{
  "model": "self-supervised audio encoder (BEST-RQ)",
  "train_examples": 15625,
  "hop_length": 160,
  "norm_position": "pre",
  "mlp_ratio": 2.67,
  "head_dim": 64,
  "fused_qkv": true,
  "bias": "all",
  "inner_norm": false,
  "residual_init": "scaled_by_depth",
  "nesterov": false,
  "orthogonalizer": "newton_schulz_5",
  "epochs": 132.7,
  "final_lr_fraction": 0.1,
  "weight_decay": 0.1
}
Rows from block 5 of a small self-supervised audio encoder (BEST-RQ), named by matrix and row number. Rows with one number belong to one neuron. Each number is 500 + 40 x the weight over its row's rms, rounded and kept within 0 to 999. All counts start at 0. Numbers have three digits each.
After each neuron's rows are labels from the 100 clips, of 14848, where the neuron reaches its largest size: "responds to" is what is common among them; "loudest" is the band of the loudest frequency at the time of the peak. Only what is clearly more common there than usual is listed. The data: read English sentences (LibriTTS-R). In brackets: how many of the 100, against the usual share in percent.
# gate: MLP gate (model.blocks.5.mlp.gate.weight, 416x160), inputs 0-159
# fc1: MLP up (model.blocks.5.mlp.fc1.weight, 416x160), inputs 0-159
# fc2: MLP down (model.blocks.5.mlp.fc2.weight, 160x416, transposed), outputs 0-159

gate.328:485525518504455486435457490471458501508498444494522475471494456530538479565527493490473512480461560455472429573468465496514492445448543545547518477546439526464493501474514513532458514472458579543519534511493490546449528482522480502534479551493512490466481424496569447487481527482541480551556444523516562560547387470501562483509440496479450557555475433498504500522449432513509497528489575396508442401517527485466468541488466583531531517534435503496564525482524433528466512557528407
fc1.328:534552504503518447508506563506460578482444525441502476506464515460554473538479495520542488493517497501482534474547463527472431502558528463472591519474371478538634506509381469473539490486483459458516537440495491503496482606495516456521526430512438466470494525576475584538557482477518497515541501469499524506488583547512519492467529549534487528485495438533475528530551520496475523434486496447443557489459531520516507477528532564520555501459510477486518519554511519488480539437599510
fc2.328:475527555501505469457466467470512454494497450552541482489501473515516490491490548543446543521525456509470503514498493551528482507476458481511516523479472539508483441456525521567591513486567451538524479505491520510524466485537485508536532470560511542489443504454497505503570495536473462465421475391438510423461527565448491608483538605497444441461486553503436485490439521441527564509469576521511435517487379536513524510496550583491535573557471513495454469462527504530523511573510455
responds to: voice: female (94 vs 52.1)
loudest: 250 to 500 Hz (50 vs 14.3)

gate.300:513472576539469445525564467628457471606552512481493445478538516500529432547510481490544531505556427553571465523502510567492469481505493496507496470476536497428502553517501523546475540474471482479570433436478555493461482475530464507518521513481498529553464520550430534552508526533459534448453475496526474530456481497503561548488539438462520509522396567424482620467491483521504555507525473450577533448536536513545516517451516486528560471489486521476446508486497535529464489522521479
fc1.300:422516511471556503515450466508513468472519443458519531522551482443500593526509522563504491527528538387476539486452568445466535504463490466545480513520520470522458446516488507478482475506492556532510462436496514475495441491470610477530537429595438473456510532521538513464509472534482507540460492547436464501488502570541472449503535476493500567460576455529514444521575504497494401520452515512409395495483454476415551490485485479457504523471537486529546497527501444491483563503477484
fc2.300:517508509508460503520576427500522482508491519503531518539456431492474506488516482466479499506563477491447510574584560503634437514506488488527525512434477520584468513523511573482582489525541422561561534495463462505542547539470482457457427512478510475549510481437470509513530495477507530545571496530502474479509433557514521564560506501546549467498485518443510532555489502469502517502525492522512556370523539533447474502514424472510551511580519569537553509560495452486513473561453492
responds to: voice: male (77 vs 47.9)
loudest: 4000 to 8000 Hz (55 vs 5.5)

gate.301:523508524481491525561461500474442511458498517493458561462580478475538546513527481491514575475563457453437460514475461468492500467555469460436454449517465545456460533518540515500518530463496493507543453465460517488507461430473526504414449453479503540501487495516597483497527488541452454426500494529440433452537401521600508510533413463476438527529478492521510521463486469475562582527513470452484485487521488487506479460512498446566430476548420493527575520518534556546518458491545589
fc1.301:474445506527471474506466471441535483540573535485473514476550506587510446582536456502558527532541551405426557523492519482494534489479484442488448441464449551532440568452492499482529441486521532488496558419482427503529482417565521517480496469459518470513540463448580533510451480473496491476522535461518465474434435460486502547530498478531425541478502545521541569399471476554483477483489502502538477408522483475505461560561534481559499493492547503507533544482521502438505555536509541
fc2.301:545547570513478541533515492482553427498457412537442480433396465461429507438426506417542425513460476512525490577513587440479530504482490506411427549534462493491525459527494484511500550469549541509483468516561524446497555506529455522522599502501555469516423493493452489519436502544482533472539449439510562507513503529495553480483494554470531537497420497518503470473537509511497502452500572538505435489525475510568521497471466460441522500488519505508495545440505492503472492418504532
responds to: voice: male (82 vs 47.9)
loudest: 500 to 1000 Hz (32 vs 6.7)

gate.97:575435496505441519477520542550484486516577552471525473469557529566510479426461392486487536505497471483480533538494552477515545435496489491495500516394471469523474471473545520537460477567484553469457436509533571489495618470502452521538524477463569528548483531498457465517412507548469481485570535514500548396537507484512505506510509508521513481507486506491588511467528536518517468496504445431418466471454519463496485447541554551500489571522550537494475507506529505424514520571511438
fc1.97:512518469559627489493414518495442491495476474530487430521577481510415489540470517490490550602454466477556498501532460488506445520540532498507462471511561480497478432445566510485560518473476489477574538517531546414421519511473444495401512500501444457505414528523497464513471472511542506524521473530459484413507509452432501453483512406492523546456530466531482515451553511528466447454495498493492559426502492538479499469509481484462497474510475560454551509482514487482520469413446522
fc2.97:495550487521487511444462472486478517493506546499518505538469480457519516449576501487537502457441555577462478445489487516474528409526463448509531532556465475568460524503554517542494482482495445502506545487503589490570549473490521479445579535442443476475491463426417501548528595497461533476494557506440473510477541452511460484504438573507538550530507433513416462570520455507551487536435477485490510503582568436494486510544483512457545515511471543520429460536482546553508425490543476
responds to: voice: female (86 vs 52.1)
loudest: 250 to 500 Hz (76 vs 14.3)

gate.302:487438442458493459510411503487514480508433436482491519538485468488460509565489434459578506469550547498580440445532507534453467385470496525528537562467457495510551456470514523499554524555564555492483563465487527443521494549508538471373522469518515468474480465536544477526514520467508546575459516447512502518496463451522514586439459518516546421525458521488443415468478433451531501504519506502511446498515521485435396511487464524487498479494498477530513467475510515563474498451533498
fc1.302:497480530536546527504525426487477478579584500572541513529482535473573485539522522637449478603468513461543581451429488490545498546470402495483587486461489509500512556532488495478426466501532426543475476458532497509573563479549468542491445564504465538501509545482474492551526502541552480463511482552439520510538535537498470548503501509495538539445541509495534540491459500461422483435521484448520547548440491506472492489490463492485537550461508507495597527527531513478521498517462516
fc2.302:474501528532494559484465490481467480408411507512497496513474533566533429523447494482507541512526536587527509517522516524458610410490535486488564422536529470510493476463529414519495446542467495514513502465500432492511528529463485402532547468462556446461509523539523508440476477502533580510485536541499460557498428536524529443519470412529462480509575469475527549468447538481463524548504435508483377455470537528526495568469483534503475485551472531506483480485487486555484561465524488
responds to: voice: male (78 vs 47.9)
loudest: 250 to 500 Hz (37 vs 14.3)

gate.327:482563436470514559503564517492448447500516448459541460490506482449519492497473500553578505587441461453542501498450562489486483484488531450514501461474528490475467461511413558520523455449557489562456468460542514590462543497458527488480489497471456470491493510448429552505494453535494424454461488504520552518557561511492470574460573494525522471487518495486486550585504440574467495484499544501413467513549587458459469497556451512526556498546532446428509481484552484477480510577542480
fc1.327:489458539523524577528465456508494564555460425439503498493513470559539504507492503503470499472480482525559495538550502513542527453542508519486478542464465489516451519503441502544565578450509555452538572536493498513471524509508498514430574441442478456508490499462498513473478535555535515561491478481500550443510431554463508420565470536469450518508528512554535468483444607429497524503484507454514430528574488499548586427582535559437490502481554478515534545534493550504573521457442514
fc2.327:481511553477522448439550418494519559526443584569497453446452487519453481570496524603546505452429466526510440456517480471461517492473575487504474539500447573504481485441505442488501436528514527536511516454518544501567504536472487480551480556515473529430530508475460580504478434462571500554509514514535609513511501470521520502473513501539428512459534573450463446498530460492535497437534501514463490481486500479484508481482539554515590513497535500425503420456545468489455535478510556
responds to: voice: female (87 vs 52.1)
loudest: 250 to 500 Hz (52 vs 14.3)

gate.15:499500531576424534469492524533451540555480538465498472538468472554520537497589577507501496596478536431501492489598526443510470450512528502498484532515496473484487427477485526508548552504491518449467539529511483452518467507510535473547563504524542466469497543462457536512498509462423533504436521481393431534492486511521420462435466524462521510484550403502403463447548549463504540511471471493475537528466478514478504507619518465423518429489540539553528502520500453483486475524448510
fc1.15:478478471435488504515584508372487525504511483444484501549435492470523470471509528545541518562462516471506429469471441421443483448566483484547551455512487500518444487511442516496519469520514523447492449475503500464495528508452527502514503460489538558517512576475491505476476611478489436523505492491526475481513435449527502501457487505472459538514584464480514499493495495471580436466516528527438551569487511483567593506505555493518409521522412466579450475507454463543516546557469431
fc2.15:528533481464489496488446522481483520549471600477518506488501401516424489504497426544524487550522497505513573493537501487500473484491522533560486500502471529483519419528520497426539458543524486502545517432535542538510405488499506539507451463545495585506537459524528518444509552567504507467510443539520470496470528448535563499572536501473478455481523525455440533466449560495602566553477463423566501485476522516507426518421512462519468571474524493561451491502528596506542570453501527
responds to: voice: female (82 vs 52.1)
loudest: 250 to 500 Hz (36 vs 14.3)

gate.297:524485432450463496583547506554516524491462451465501549481464466523508489493600507498487514466501552455529543497534539480547477493550560430454476515527460452480439492476486558576538478391460515454534506537582483545478495531424485500524544491524559470440518488460508488385542466468505497459425487513535464507437458475521403555491471463462471481498537412475491519443519487442523531507521517554573505485524460545507517454483500552541476463508505526502437465414520470498505553434518489
fc1.297:548431460509476463529502516465451538496541521469519505554512419412590530466452445461524448551472450535488536488485568443482552541530525504472515584485483425461546545569564552525496527528510433481499452477523483475418429515499519505508469539499469524441512453437552465500451463523502529511488493531585561499508521562475532498440537479491453480447540481523586468518494522513453470461412420474532561529499462447510532431514469491474468504477515506510472573519549452448500473498527536
fc2.297:485533473461456457518512454482540460425464480503514490437493551524528512483547503494491545502478477525529469459418483494512496551499480524483524553562526513515472474512434482502507497490524496463496505441496435462534477524523476585473482493522429459501436585483458657585529507387486538491543519498552459500510535493565472477508496530418516510441516456486502442493538535499558569486587542448526488460558595475464508550520505516472528475457532456485484497421464497544472459542550447
responds to: voice: female (82 vs 52.1)
loudest: 250 to 500 Hz (35 vs 14.3)