From a checkpoint of a small self-supervised audio encoder (BEST-RQ): trained on read English sentences (LibriTTS-R).
Rows from block 5 of a small self-supervised audio encoder (BEST-RQ), named by matrix and row number. Rows with one number belong to one neuron. Each number is 128 + 24 x the weight over its row's rms, rounded and kept within 0 to 255. All counts start at 0. Numbers have three digits each.
Before each neuron's rows are labels from the 100 clips, of 14848, where the neuron reaches its largest size: "top examples" is what is common among them. Only what is clearly more common there than usual is listed. The data: read English sentences (LibriTTS-R). In brackets: how many of the 100, against the usual share in percent.
# gate: MLP gate (model.blocks.5.mlp.gate.weight, 416x160), inputs 0-159
# fc1: MLP up (model.blocks.5.mlp.fc1.weight, 416x160), inputs 0-159
# fc2: MLP down (model.blocks.5.mlp.fc2.weight, 160x416, transposed), outputs 0-159

top examples: voice: female (91 vs 52.1)
gate.299:169144106100110119093155114135120145115140128111126108141135140115111097148116133151123156121131122076123180171138118109094186101126125103128130118118162144156143133150144152122127149121130123078139138125112173106111147085128113188110119135155156136107107151106123143186107167147142147166110144144117139123163126151115109112090148148103170144116116114113123116140168080109151130119103098097110117121132097108135148173118106120130118149174084138117135193120141137152062089095142128
fc1.299:143126138158115162090114190125095128135102156098101174134134129111194116108115116129147155105104149169150140116126145150128120115095151140170147126143102090145113116106123103165124116118137146096146105201074141137114112130105107152106125118132098132113119112142139120109116165117104130155112114120133135098149136177175148109116158145141132116072150124144157125153126116103140130153113129135099099119133126159145106106119136159146108099105081113062120141116088117098086143092158106
fc2.299:134089166133128133102125129120148133083129128112181148154135128202127159132124089107119090123102122128132112116141146168106161111146130110112117117126136132146122134160138140098127182144085134116106129140163138097092142094083106138158142157099098082159131119121094136145180131180155118129175123107132087119108122130118146183166110093143104164155111133107143106110135144142127132110146111134139110143139153107103159127122129133092110139161092094168141077143132131170138138119099163

top examples: voice: female (100 vs 52.1)
gate.319:105162144150136099137108128111122132130158094122106082115127170134164104134150177103155168171139140155087113125171111113111131104117132124097160156118104122123118088135085110114135099137162093154142107152127117126085159161111101133147125117150102127163133162119116099131163136140084116135118164087172166144113109131093123134092133102084138144088160144111143152138135101123162122159132155162142133155108158147138095151161160135135190087150123107103114117117111138149120168115143136
fc1.319:125099104166130095148147140160108138124181098122129147127117142137076134120127089122118108138097153167168091096134128166122112110084137104141081146157130159105131156122116107164129195131079146140133138117116102108148149117149112100164156087143118107128132144088158123120136131174101146123126129154109065116131099113128181099148137103156113116123120133112162108127132152131143174108126087130096131095161132131098102104090123160099108158077121134134137123128108126121149121135100163
fc2.319:131183139112100138103145121096118133104104140137137112111143110153150115152144113098148130135134147096073158109132165116103124116124122115107183127126121108149119076162133120107132098124161129169113091114116097163121115140143186153143142166108136131142112125117111081124144135104099116072152096086139182155112143107110087172122102110102110110087121109121098122108140122122165103134138157104151117124100163118140125162169109142176185106121111117128094119098160127139132134098155122

top examples: voice: female (86 vs 52.1)
gate.213:096121132172110109111163086174114116176125099083132127076095141170143140120117150133121113112093148106134138131140114135116164109097146149136138127097154151153136161137146111107172085119144128105141100182149141100117134140131150129124106144124102157154164137164153099151103138090154099112114102093105156130097156104145082123121125124111140164137163119171134181114109104101150126138134106144126146076123146187148114108161119123115093110151152163137113111106118111120119098121164146
fc1.213:103111138116132117172155194116149128122140081086110108129121120126134136122147105159139134158133114104129077119106109135128129132128123170158081086131114105097158120157093146166143173167121144113113124129155138122146086141139183128109152123126131133123119124194117123162130071114116111136155135145137130129149103135104142090153155134163115119093090133085145181120101121094139106160118161129126173172095116154118133147143130139138116097111132150099079130154173154138157137142139129
fc2.213:102195096164132099135106113129137089161125134126104146100119120133142164145161132109063112117126125129106157086141165096142143141118136170115120126105149090124111087130105111128144134128117109122148134122135171090140110104125108117124073151096096085131156118135134105122115187119150136135157087114089142144112149123146085113126130090111110121123100069147125101141118134100152148129151120099155134138104140139115149094136085129126086161174135101109113146106159129101172128109137172

top examples: voice: female (83 vs 52.1)
gate.281:132154147096118134157124130119169166127104121123142124090120139143113133142107123140137146147106126133096126165125138112126126146109098106127089079130115133101143146148110134082125095152112113124141103114127096128083144125165153134106154115124113154156110138104120105127131128092073102149143160127110124130098180114119110128163130124120162101111107169124180148168138141121162094132121117115113068140101109206092158156149081155183123156101106105144143101117141107141121180102095118
fc1.281:101152149117092124126154143123120141073142126127108122087129076144060132139102115095119152116118147122170166113114140128126145140136116116107113130098129098142140157156127135139101169111099120104094162105184163124081110121096136143103124121145154165124145141101181123060115125145153114094144111163148119138131150128170176137144095146138137104135118167129091116148125112115125094101112144130159124138146150109102185109117105167133125139145135114140135147171161121132133126100094083
fc2.281:116169130112116131102124145141118137160129155098095146154112124124169102133083127136150107142182124125114135119141131124123162089119121081120130148158109124111147123116160110138138140130141139095109134150160127110112113147106092101167113127128106113144147141187081130090113159078183142114125114104124102186172130116126129133115165146128098128150088126144124121145124117120085184174173148109105148129142108118150075100121114129092093122148139095162143147148135152121067090135118133

top examples: voice: male (90 vs 47.9)
gate.316:115073119119162158141147173122107114094096168119098077112127139094135145153136144147142131137158141141167122124120125088103130130102158118128123132150170109159133154131141097120111163121088134112137135141160113096132120162162117170137111108132101086119107140094128098157080118130104136101151100152129147118115148162147153134160121123105141054144124125112145122150110112116090166123109120154095157137097118128164148118101128095139127170140058134127136127125093182093127106155114105
fc1.316:149160099117140155176116106088143128107140106090082110111118164095131093097118087161136115142127134145127141146163119110119127124101115163130108116120123133119111126077148084131118115148127107131149127102151137139132149139127133129198099138129122106135136139125174117095126127148167155093156153115127095159139123113117127178093147120168210102134111111130150110101106092155140096109142161102134111107109143153088121124136104084146143157156102161104175166101157099133134126125128106
fc2.316:106117126157153174106160134127107162132142165116096105123132158118136140107103107129133121171134102116097126128124148128139175170135095171150132150157171098109158108134127138107104159099108145127155124158143108120119107141141155100128174145105110172113151152117100113170099137144098111117111148104133181134123116156195126142152118121113144164133134087152165128118142129146132175098103140140119084107133099122108104143108083133171149078158129095143099118081085129130104153112121121

top examples: voice: female (82 vs 52.1)
gate.391:103131109130144163098161141115105141133128104095137104113169137093131124135172125143150178173119083128111146141156143122159148090116123145110106087115126088080075157147127151143121121118105094121161110147073125109115133133134110102120082120110109112107099133102092129127117160127152139094115146107129144147135109082101134093101135152126115106148160116099110145154163125146135120170162089118105105152103139087132141132097144092092083122109144115140137147094097115114148110131080181
fc1.391:127119156178152169106068097113121135113130134169133115142140127150127146129120160163140125126105127145090161134113145142121141157128139089076133163090135126125094145115101129053108198107136159145150133131108140090145103155085127107090123188136135095133127127124130133142146112124145108113145140152133129116180104141135086152159130079125151124136138143151158171146117119164126155121136124117123151137114127109140128152156136150148130105116165123078111097184123103110124158134108092
fc2.391:116144093095142138089137129158120157137144124137113093100123155168136116154085100108106164158180120155149137133084100126138122125174125141132108125161124185107120128137139136135112094140132134118097092099143162154182110173123171100135160089092122116114108074106127112112130108076154133143144130100117164090100144085117088092100159122128169141136137143109157119071100143129120110152101157128120099131099129117123096139134123121099139152130128126099109163098143118093115135118120133

top examples: voice: female (90 vs 52.1)
gate.112:139185142146106125131077129164140117139090142130144117114105116108094131138131121112131118104095146182132090143136145127154130132115124132135155087135120113156160118128079103151081178122098147115085100160155136122136133194115120145113171140151087140135121108137121115137092135105090121055099138126100148188107127135108104165114090153114098100118152139107142124156083120118108166165147110108159142124143138120132101108108149159128145107116155123136135157139168102125104119134101147
fc1.112:076152086136148132119122143112106158160098118135157178135128138109119129077160110136133091130137127074120144098114132133193127167170124118136108107115087083130102143139116157125100175143119167138113100127144132100115122105115105147094146120124124115144122143150151099152155157108098105096146112171102139124102108128116168155155123157115157177165103124148107137164135110127126114161132136093114134109106210096152110125118124141115119117125134106120131124151154142185158133108146126
fc2.112:158144109115113101128104120123131137128157126141148104127091136118090114128088127115144133162081188163141117157151128125080136136121151149142107103145158104112161157159115140113140149135117161135099126134135123151136180134105101127148142143115102165106125147084128135144096111103136144159084099140127120145138209117138091170073132131140142090184126118160132107180087157129167132134152142137153116114130153119154130158107110155131126113116137090179123158149118145129117138104177133

top examples: voice: female (85 vs 52.1)
gate.174:149100118119127153099103114146134108148186108157105127129123137156151149129130162136048170154121134114136136138146169120115106123158113143161159135102129100112139089131115145106172129140101133082168088125162116130093144148132124072161111115164133154134145118158152143112173123148140116122139097110132083113157127148130112146128139090119126116148130080105118136137132097117064098149089108131117095112134122171121119176098165113105113123141123147113149101096120155079137154132150119
fc1.174:137143119123147106134120110170117171169145097099189138134108117124106149163114160116138135106131132134111127180109171091129177116171108132110149141121147117098126131092102146119166119126088168115137087142119138155115172102120122114127125099150138127168126125172113091104128106098099102120105101157150077157090148122134127130163142100159129131135139136144130131137147119133100128111128075109104140097096109121131114151113081106101077154145130157119159119093140101152176117167099148
fc2.174:080143098143080135138130164107096114135141115140105148113096125149110138148138153129157128104161161162127143140115103154108117116083104090160149153172131122139105132166126135124138158086136120151149137102119139150151102153141132114121143148135158114075118106105140153127079101143105134132089154090102117129121128108107107151100134076112105111130127117150089121150101185143137110121084103087125142180125160087140093123123071119148165141066107115117117148141145121114138121129162095

top examples: voice: male (82 vs 47.9)
gate.86:138112156130093126130154136140112153151106128134110156102090130148113079123142160181165104148140152126113153095130104136138110098113142169138076085128163125082139116160152124127154156105174113148129106149095105113148123114141170147100113132136137132118093137108121094148115152092164104083143140098116144119130116145136132133113109148117087131149130146101091128091098124132101130129180123102154086135098098112114119122130107162128150184121091144071120182101126146132107098157136098
fc1.86:132110113153139137136112127134086143122139104126114080149098140117116124120110147084087133174151111144136189145150091124139142135129101147152132101112157130153106085146081119119127111133118137112154131132141128101104123116140107131153144137119186161113097185143151133118159109122140161105097158139119149146106157176149142076121106171131130123128095123138091110155152183129114130106139142141081128146144160147146123133108159168135093070103107119138112107155154154139151135172070124
fc2.86:180113138145107055107126106140159085122108141161101133119181152156117095165135145075134130148124148136118093141115134123159105132115230094126109134145103165186139131153130130139184175138157118150118136112133119145141169159133114127153131111107109114166114109175147098113092108147135125129094141116116101114109141153125136144135148098115123122126146155127165084155147102119134130156119161109098155129128107096120142138158136130126141135129137127144162137152098135113158128126135148

top examples: voice: female (82 vs 52.1)
gate.199:120144100133128173128152141099134146160159119124164106155144105086082141186110134133138092135134129116109120133111111067147156106144137130108176122126124115080096167152101106155160076136187125109114134122165142104095165112102097143103125127121112105100109123107177113115136123151138133168131151111099114137095107158132131124118114154121116135097136113129134107113158142165128116105138153107165152130185139104102136150089122155110172136149116116129108159133093137131181138100087131
fc1.199:138186133149099132079129090147118128155169082138144124167120169132129110135105126126144136137145140123123160145078089094125157131106113150150133113082157112148098129149100099111132156136117090159137123147139166137141116119151097133143137124148139123101116155083126082091119104134074158152177135144091131111143098125125106175136093133130111096112086134120124080146160137147105114127150118133119062104155106122109119160110125182128133184140127143130148144127119126137119122128076135
fc2.199:119158126098161126128126145105132169108096124148117117119116126133131124124136152102116122110132164139075126122139122094125090127141110101153148105115083120130102129160106136095108122121127145135115121141100125157148142076103144155098120080145094105134124123166141173143103178127155153120115097182117094155117117169107145115105110145142146123097138093192094101130071128139118124092161117109106160131112155181165153117101126161123107155153150140174147134149094136108116115079161135

top examples: voice: female (92 vs 52.1)
gate.293:171178121116122143128113116126103120131148105161106148097110126144133116160171135075108143134124127120135118109129167107111118146144140153081140145101119112139158142113128116126117111158144070141141129123106135149179136149111145122101123150061154154064105144121159129150100101168103118128144151133120119104138065114155120135127101150134079143152132152099159118101144133102134125157171139104065109135118166103140136154123121137083068127158127076133142145118119114122099139147117117
fc1.293:131118131168176158149102130147132092088138125121182131135152100116135155128101113139141119124113121090133142188149140122150122150127154147154111125124124145141093158124118112092097159127103143114127164124140086139093127143135144058141090123157097131142098075128159127079139181109117150172141068122144144142152143105143106155111134088133114156133137122133115126138102123153105124132125138156087157154114098166110114160166126122163167128140137147136149115178108118101131117098159164
fc2.293:151134116139094128119142086148149104133124120149162116149174132124150131156099104083139170159112130143121122150137103109156113131096167106108149143124183125111124151101104136124143093155099146135143110125141156121159137127124105134117141064107123152125136142131148117134125155140155149168110105135091120105155119132131143082125114171119077110122147169093191157122137097129133132184146142189149149137091159108149125187151136115090164132156114111104132107142125132127107079134158115

top examples: voice: male (75 vs 47.9)
gate.264:136087089132154100112132134128102109161138143121127159145182150148106100121131131145111161086150151127124096110104121146166106151141128159166154151098171157129126113142146153140164135132135118143111130119121104103121154104092157109140130160092155143142144112094123132152130131096141168123136115089166102130113146137086142095093149141107110097110133107124135095133143090132082161136129119082144083161112151129125125137137185120172124092086108151182145099102102158130177121141130167
fc1.264:136116140159139134107111112148149142123063124105114143129116101132150119107146139106131141113119122167118116140120106101137111142117108080161153121135173098134102055150128153150125138112096146185153093080116115106157151118102149141121153111146149092105089148120142196071155101145130142125095106119157157172145112136117140131095113119103095120176144122104101100132109147135109135121129146123138126120158131167140115156140094096089119173103131106122145106110155101112138101088096118
fc2.264:153127073123164101125113149119116148131175114087128122108115131145142138097129144126132138103121146133133149114123140135136124066152154100098104140117125164119127118135155116141077132110121087086127136097123090139100112117157078166133139124094150121101148097130074063109105110123123100091149152162152125126108168143089153140171111102151098123154110108146143120091116116145115079142143159138126150161163153092139117180138129133125130116097175135136134112129102131100143102145173094

top examples: voice: female (90 vs 52.1)
gate.280:149155121145153118123139114126147154162104103180166122118144130142114117094108133141140111126197093109089139146112106134147148128163122119157081093123111146108089119126130128106092120078097136162109095118130113086104183164092123098118084128176100088117137113126108154153142163110137112134157131159126142145159116178134120102117131099172105144124124102117125067084143114144116096124137155113161080143160133134118152120138113143159159144163125122111125174115146117141122128126135116
fc1.280:125117134113118137190148148122073146168133122111159133097133097158132131131115120120106129156113100112157116122096179136152138137125150102122143126129200104097133124141104154111138198113110153145105143160143128120143085116106117139129124097108150151124216153130155117103122094138153102150130115136126146149197141122106167120102126143111140146093151108149119145179095124113138103122132138140133121171122163119163153133123112146109112153142136173138117093161105128113135156144164119
fc2.280:108120142134097133126144076153119129090150116119137123134120160098113120140110143126163129110069114197130184128185131106141144111126132115186140138135121165142124172115150139116109151117112126182181105133133141137114137152128100164088137163114139121135078136127141104107103090105141138162126148151103127096113161138154131178139167139111131129103131098119104119147108131110118090096157138146115143122122094157156102153146150110176088129118143088125136128115154124153094132153090097

top examples: voice: male (75 vs 47.9)
gate.265:129079114135130113129118151106138152123110112115156156118158164138142136150157108166155171109123110123103131135122143148142088113128133156126110094083120122090163106113152110122093102109166160126138141123151159086147127197130123173084140102122124108100136164098113108130147114113118121185109148119119082116152133105113107121116154120128121153119136146130146130116132132074100156119099111113133129109137139123148092045104113131126153158118052115111101143148140125113131097129165175
fc1.265:137098076099111101167165099128135124109100142120127143136174163154166101121127104183107120115124137104142123145156140115117128105133109098110162093086115113117150129118131112131104100141141120141146108101155119151137180145200160104140124104172140143111155098132136156099103120122143134094106139167158132119151108091136077119144110142102134137117106093139136127120106174145192071178136155112101115131117123105112142109104149141139110128161090133122091121137122103096145141123104107
fc2.265:135144132089100109121158169142153130152119132113142130121142128128096099064154099120158138161112158122133107167089127154135141137136114145102109136077128153149144162128097132122088118173163119142156139088082143161089165102123119095141143162131146077124197118144106114116129107100151144130148108146154145138115124080100185124171115139140137165148137115153138059166128151113095145120110121083120118091128093119159127131156119122141146130131130145106105118092128136123114125126136122

top examples: voice: female (92 vs 52.1)
gate.215:155095132061135173109133126150100154128118125122120106117148077118134125128099132139098148116156104152105177159167106110129146110114124151067099130150125124123131133125087091127113182142141123125127116090115149157182128130126154135103156127143161129163137092084137095172121152100158126104134135167112167146142118113147127125120121142107119127100121113155120162123129115130109151162134138132164185117112167147107156146133112144147131130171141129128131122157179050125094130141098122
fc1.215:140145139110154105134130073105129153128144134156116152120105141103129129113132103084132129090138168089122105134116164136148068131095163104146120140170139110149128112118135113111156128119124165087115156101154108096170095140158158149113178126117144086079135102161098116100072104145110129121094132138152155094143176107161135119141161138143141144168127103114137140118152126111146120109155134113116112056172120119139082135108099109119083129140128115092130120122142163102132103141152135
fc2.215:130132132120109129124085132165068140116114150157150124150176154158154114133209073113136131107145152107096130112186130123139165104093131126125128151113167108141113102168102105121142113118131102139120098137164094159145133103127144140146115158150167119154111167145147094148115125148123128145161145092127139136158143168122150109139128132145135127073131140128125132133094114153126181146162130089124161120119132109114135138155130098139140138064146089137113118151127118177105144088140095

top examples: voice: male (97 vs 47.9)
gate.163:142137104107112149151129154111159175137115174143153153084121128184130135084134113126133132163121121111131173162130072090116158138119160094145103141149173115133132109129102116108147151132141173129099116183115106093118130189143120100149098139153103131091163105142148124101129143127124130120120134142147143100103128105121145146122137132129114105086117141119141128141089097101145132091112119078090107136117160178101116148106119183127096113093125160108129078111142157145117133146095113
fc1.163:102139107151095136128131145094106086107130127164122129128090168114148073107199136136115135135135142108119111129135129161139129102130124146130157112087093146102153096127114152152156120129120138130166115105146105145143089114131134156134128109104108124114103150154115104130123137103144080164108112139100081109112166153108100113157135117111141142162113098107163113072158123146136136151144143125104145083126195090157146139166141114136161109163131058113164143140153085123145144131123107
fc2.163:114140151139156168157144114140145140113182127122157126139154127111129128139076093107091102150152151109149112095147145140109135107108165110134115141158105111103138157133138121153112114116055151140145133161138101137125150130100125156100118092123191140093172109095133164125133107112149100163155130142133169162142115161109139136132158153166119125092128135137192138137162102097117086132118130110106152095174086118070129113110116130166127113119143148149131129136138115119123168108122090

top examples: voice: female (82 vs 52.1)
gate.54:160154147141176133116121109169086147129128137089095114139113144096072136129127148130129157118110134124126131090144152098108095102116086137091124104148097138130086101111107137108090116121147094143125135155099135078161108107137120095102155129108144099097134091117150105109133131143118082129107164142057071205168111125093142134126138121167111120143116121099126137143097113124127126165120131112109141163096118157131149121114138114117143102135166131115105129123108068147120116099128132
fc1.54:150114108106135091117142139123143114138078087140137158152152151119111160125134157151173155133121108101116124118119128113131117056146088119117120134149129102148112103107140177120112107120114137111105111108111191148164134112088128134146099119120106140099178108174128123160127121133127142133098133141111138154136108137095128156162113130145124082146063101146163149171129120137089156140131087169121154097149092078101132160120106129133097131134126109183112105107100127157128105171124124
fc2.54:133111072107121156102121082133152077075118153119141133112101125173142108125098136143113118137155173096119138129112138114125093163113126094135136094137089118150123137138110150143097159115097154133116098106158100157116136152135153139161122092154141149078118187103139135149141167129121134116145114114137117106145112101166116105181128106129181140133108172138115099099157113126133136113128118125104118079112125153133135149135129095093161135102173118192141128085114134089110145127115103

top examples: voice: male (73 vs 47.9)
gate.121:137158126079156081122090129120137122116146118187126107118138136149136141111125153104143171138118116110111078124134107123157114116165120119137139114147085140113144122095141109105162112150129127094103119142100149139135114170111152143143126127124134116118120113108129199124074119094086053120175155120148117131143117164063127147155098176133153138155135111106165128132172101123110111164103157101126140113091157112095127123125143167129100147123101143112077147117135128136107142120148115
fc1.121:182141098152185105122134143138088116098095114110138163083150119096207131176129131150161088116183114159124119168127112119139112124136129123149112124134110129167142098158103194152118119065138140114103126106140155136094139107148151130128138126145130131153116146141141091179131115118140148108141116105145156102092117094124120128130091090108128160134118124123146110126082158139134149160103155106137143086151119125140105150119136149139114125138169125167148117093133092117141130148122150
fc2.121:144105147146109120156092114097147134133136127129118102135118120123097105117130131108100141079140096117140113091117160131157139132162146181142153118153141130128111130178159133182129085135164132123119122137139161095159131180116155138135120089125116157130117148144113141132142143147101125119155122087165116132160099181094084143143111168139140117157133131123128123149159120092112109056078153140128083119163151105124125113115151172149084174135139167118126109142129135149165091129088142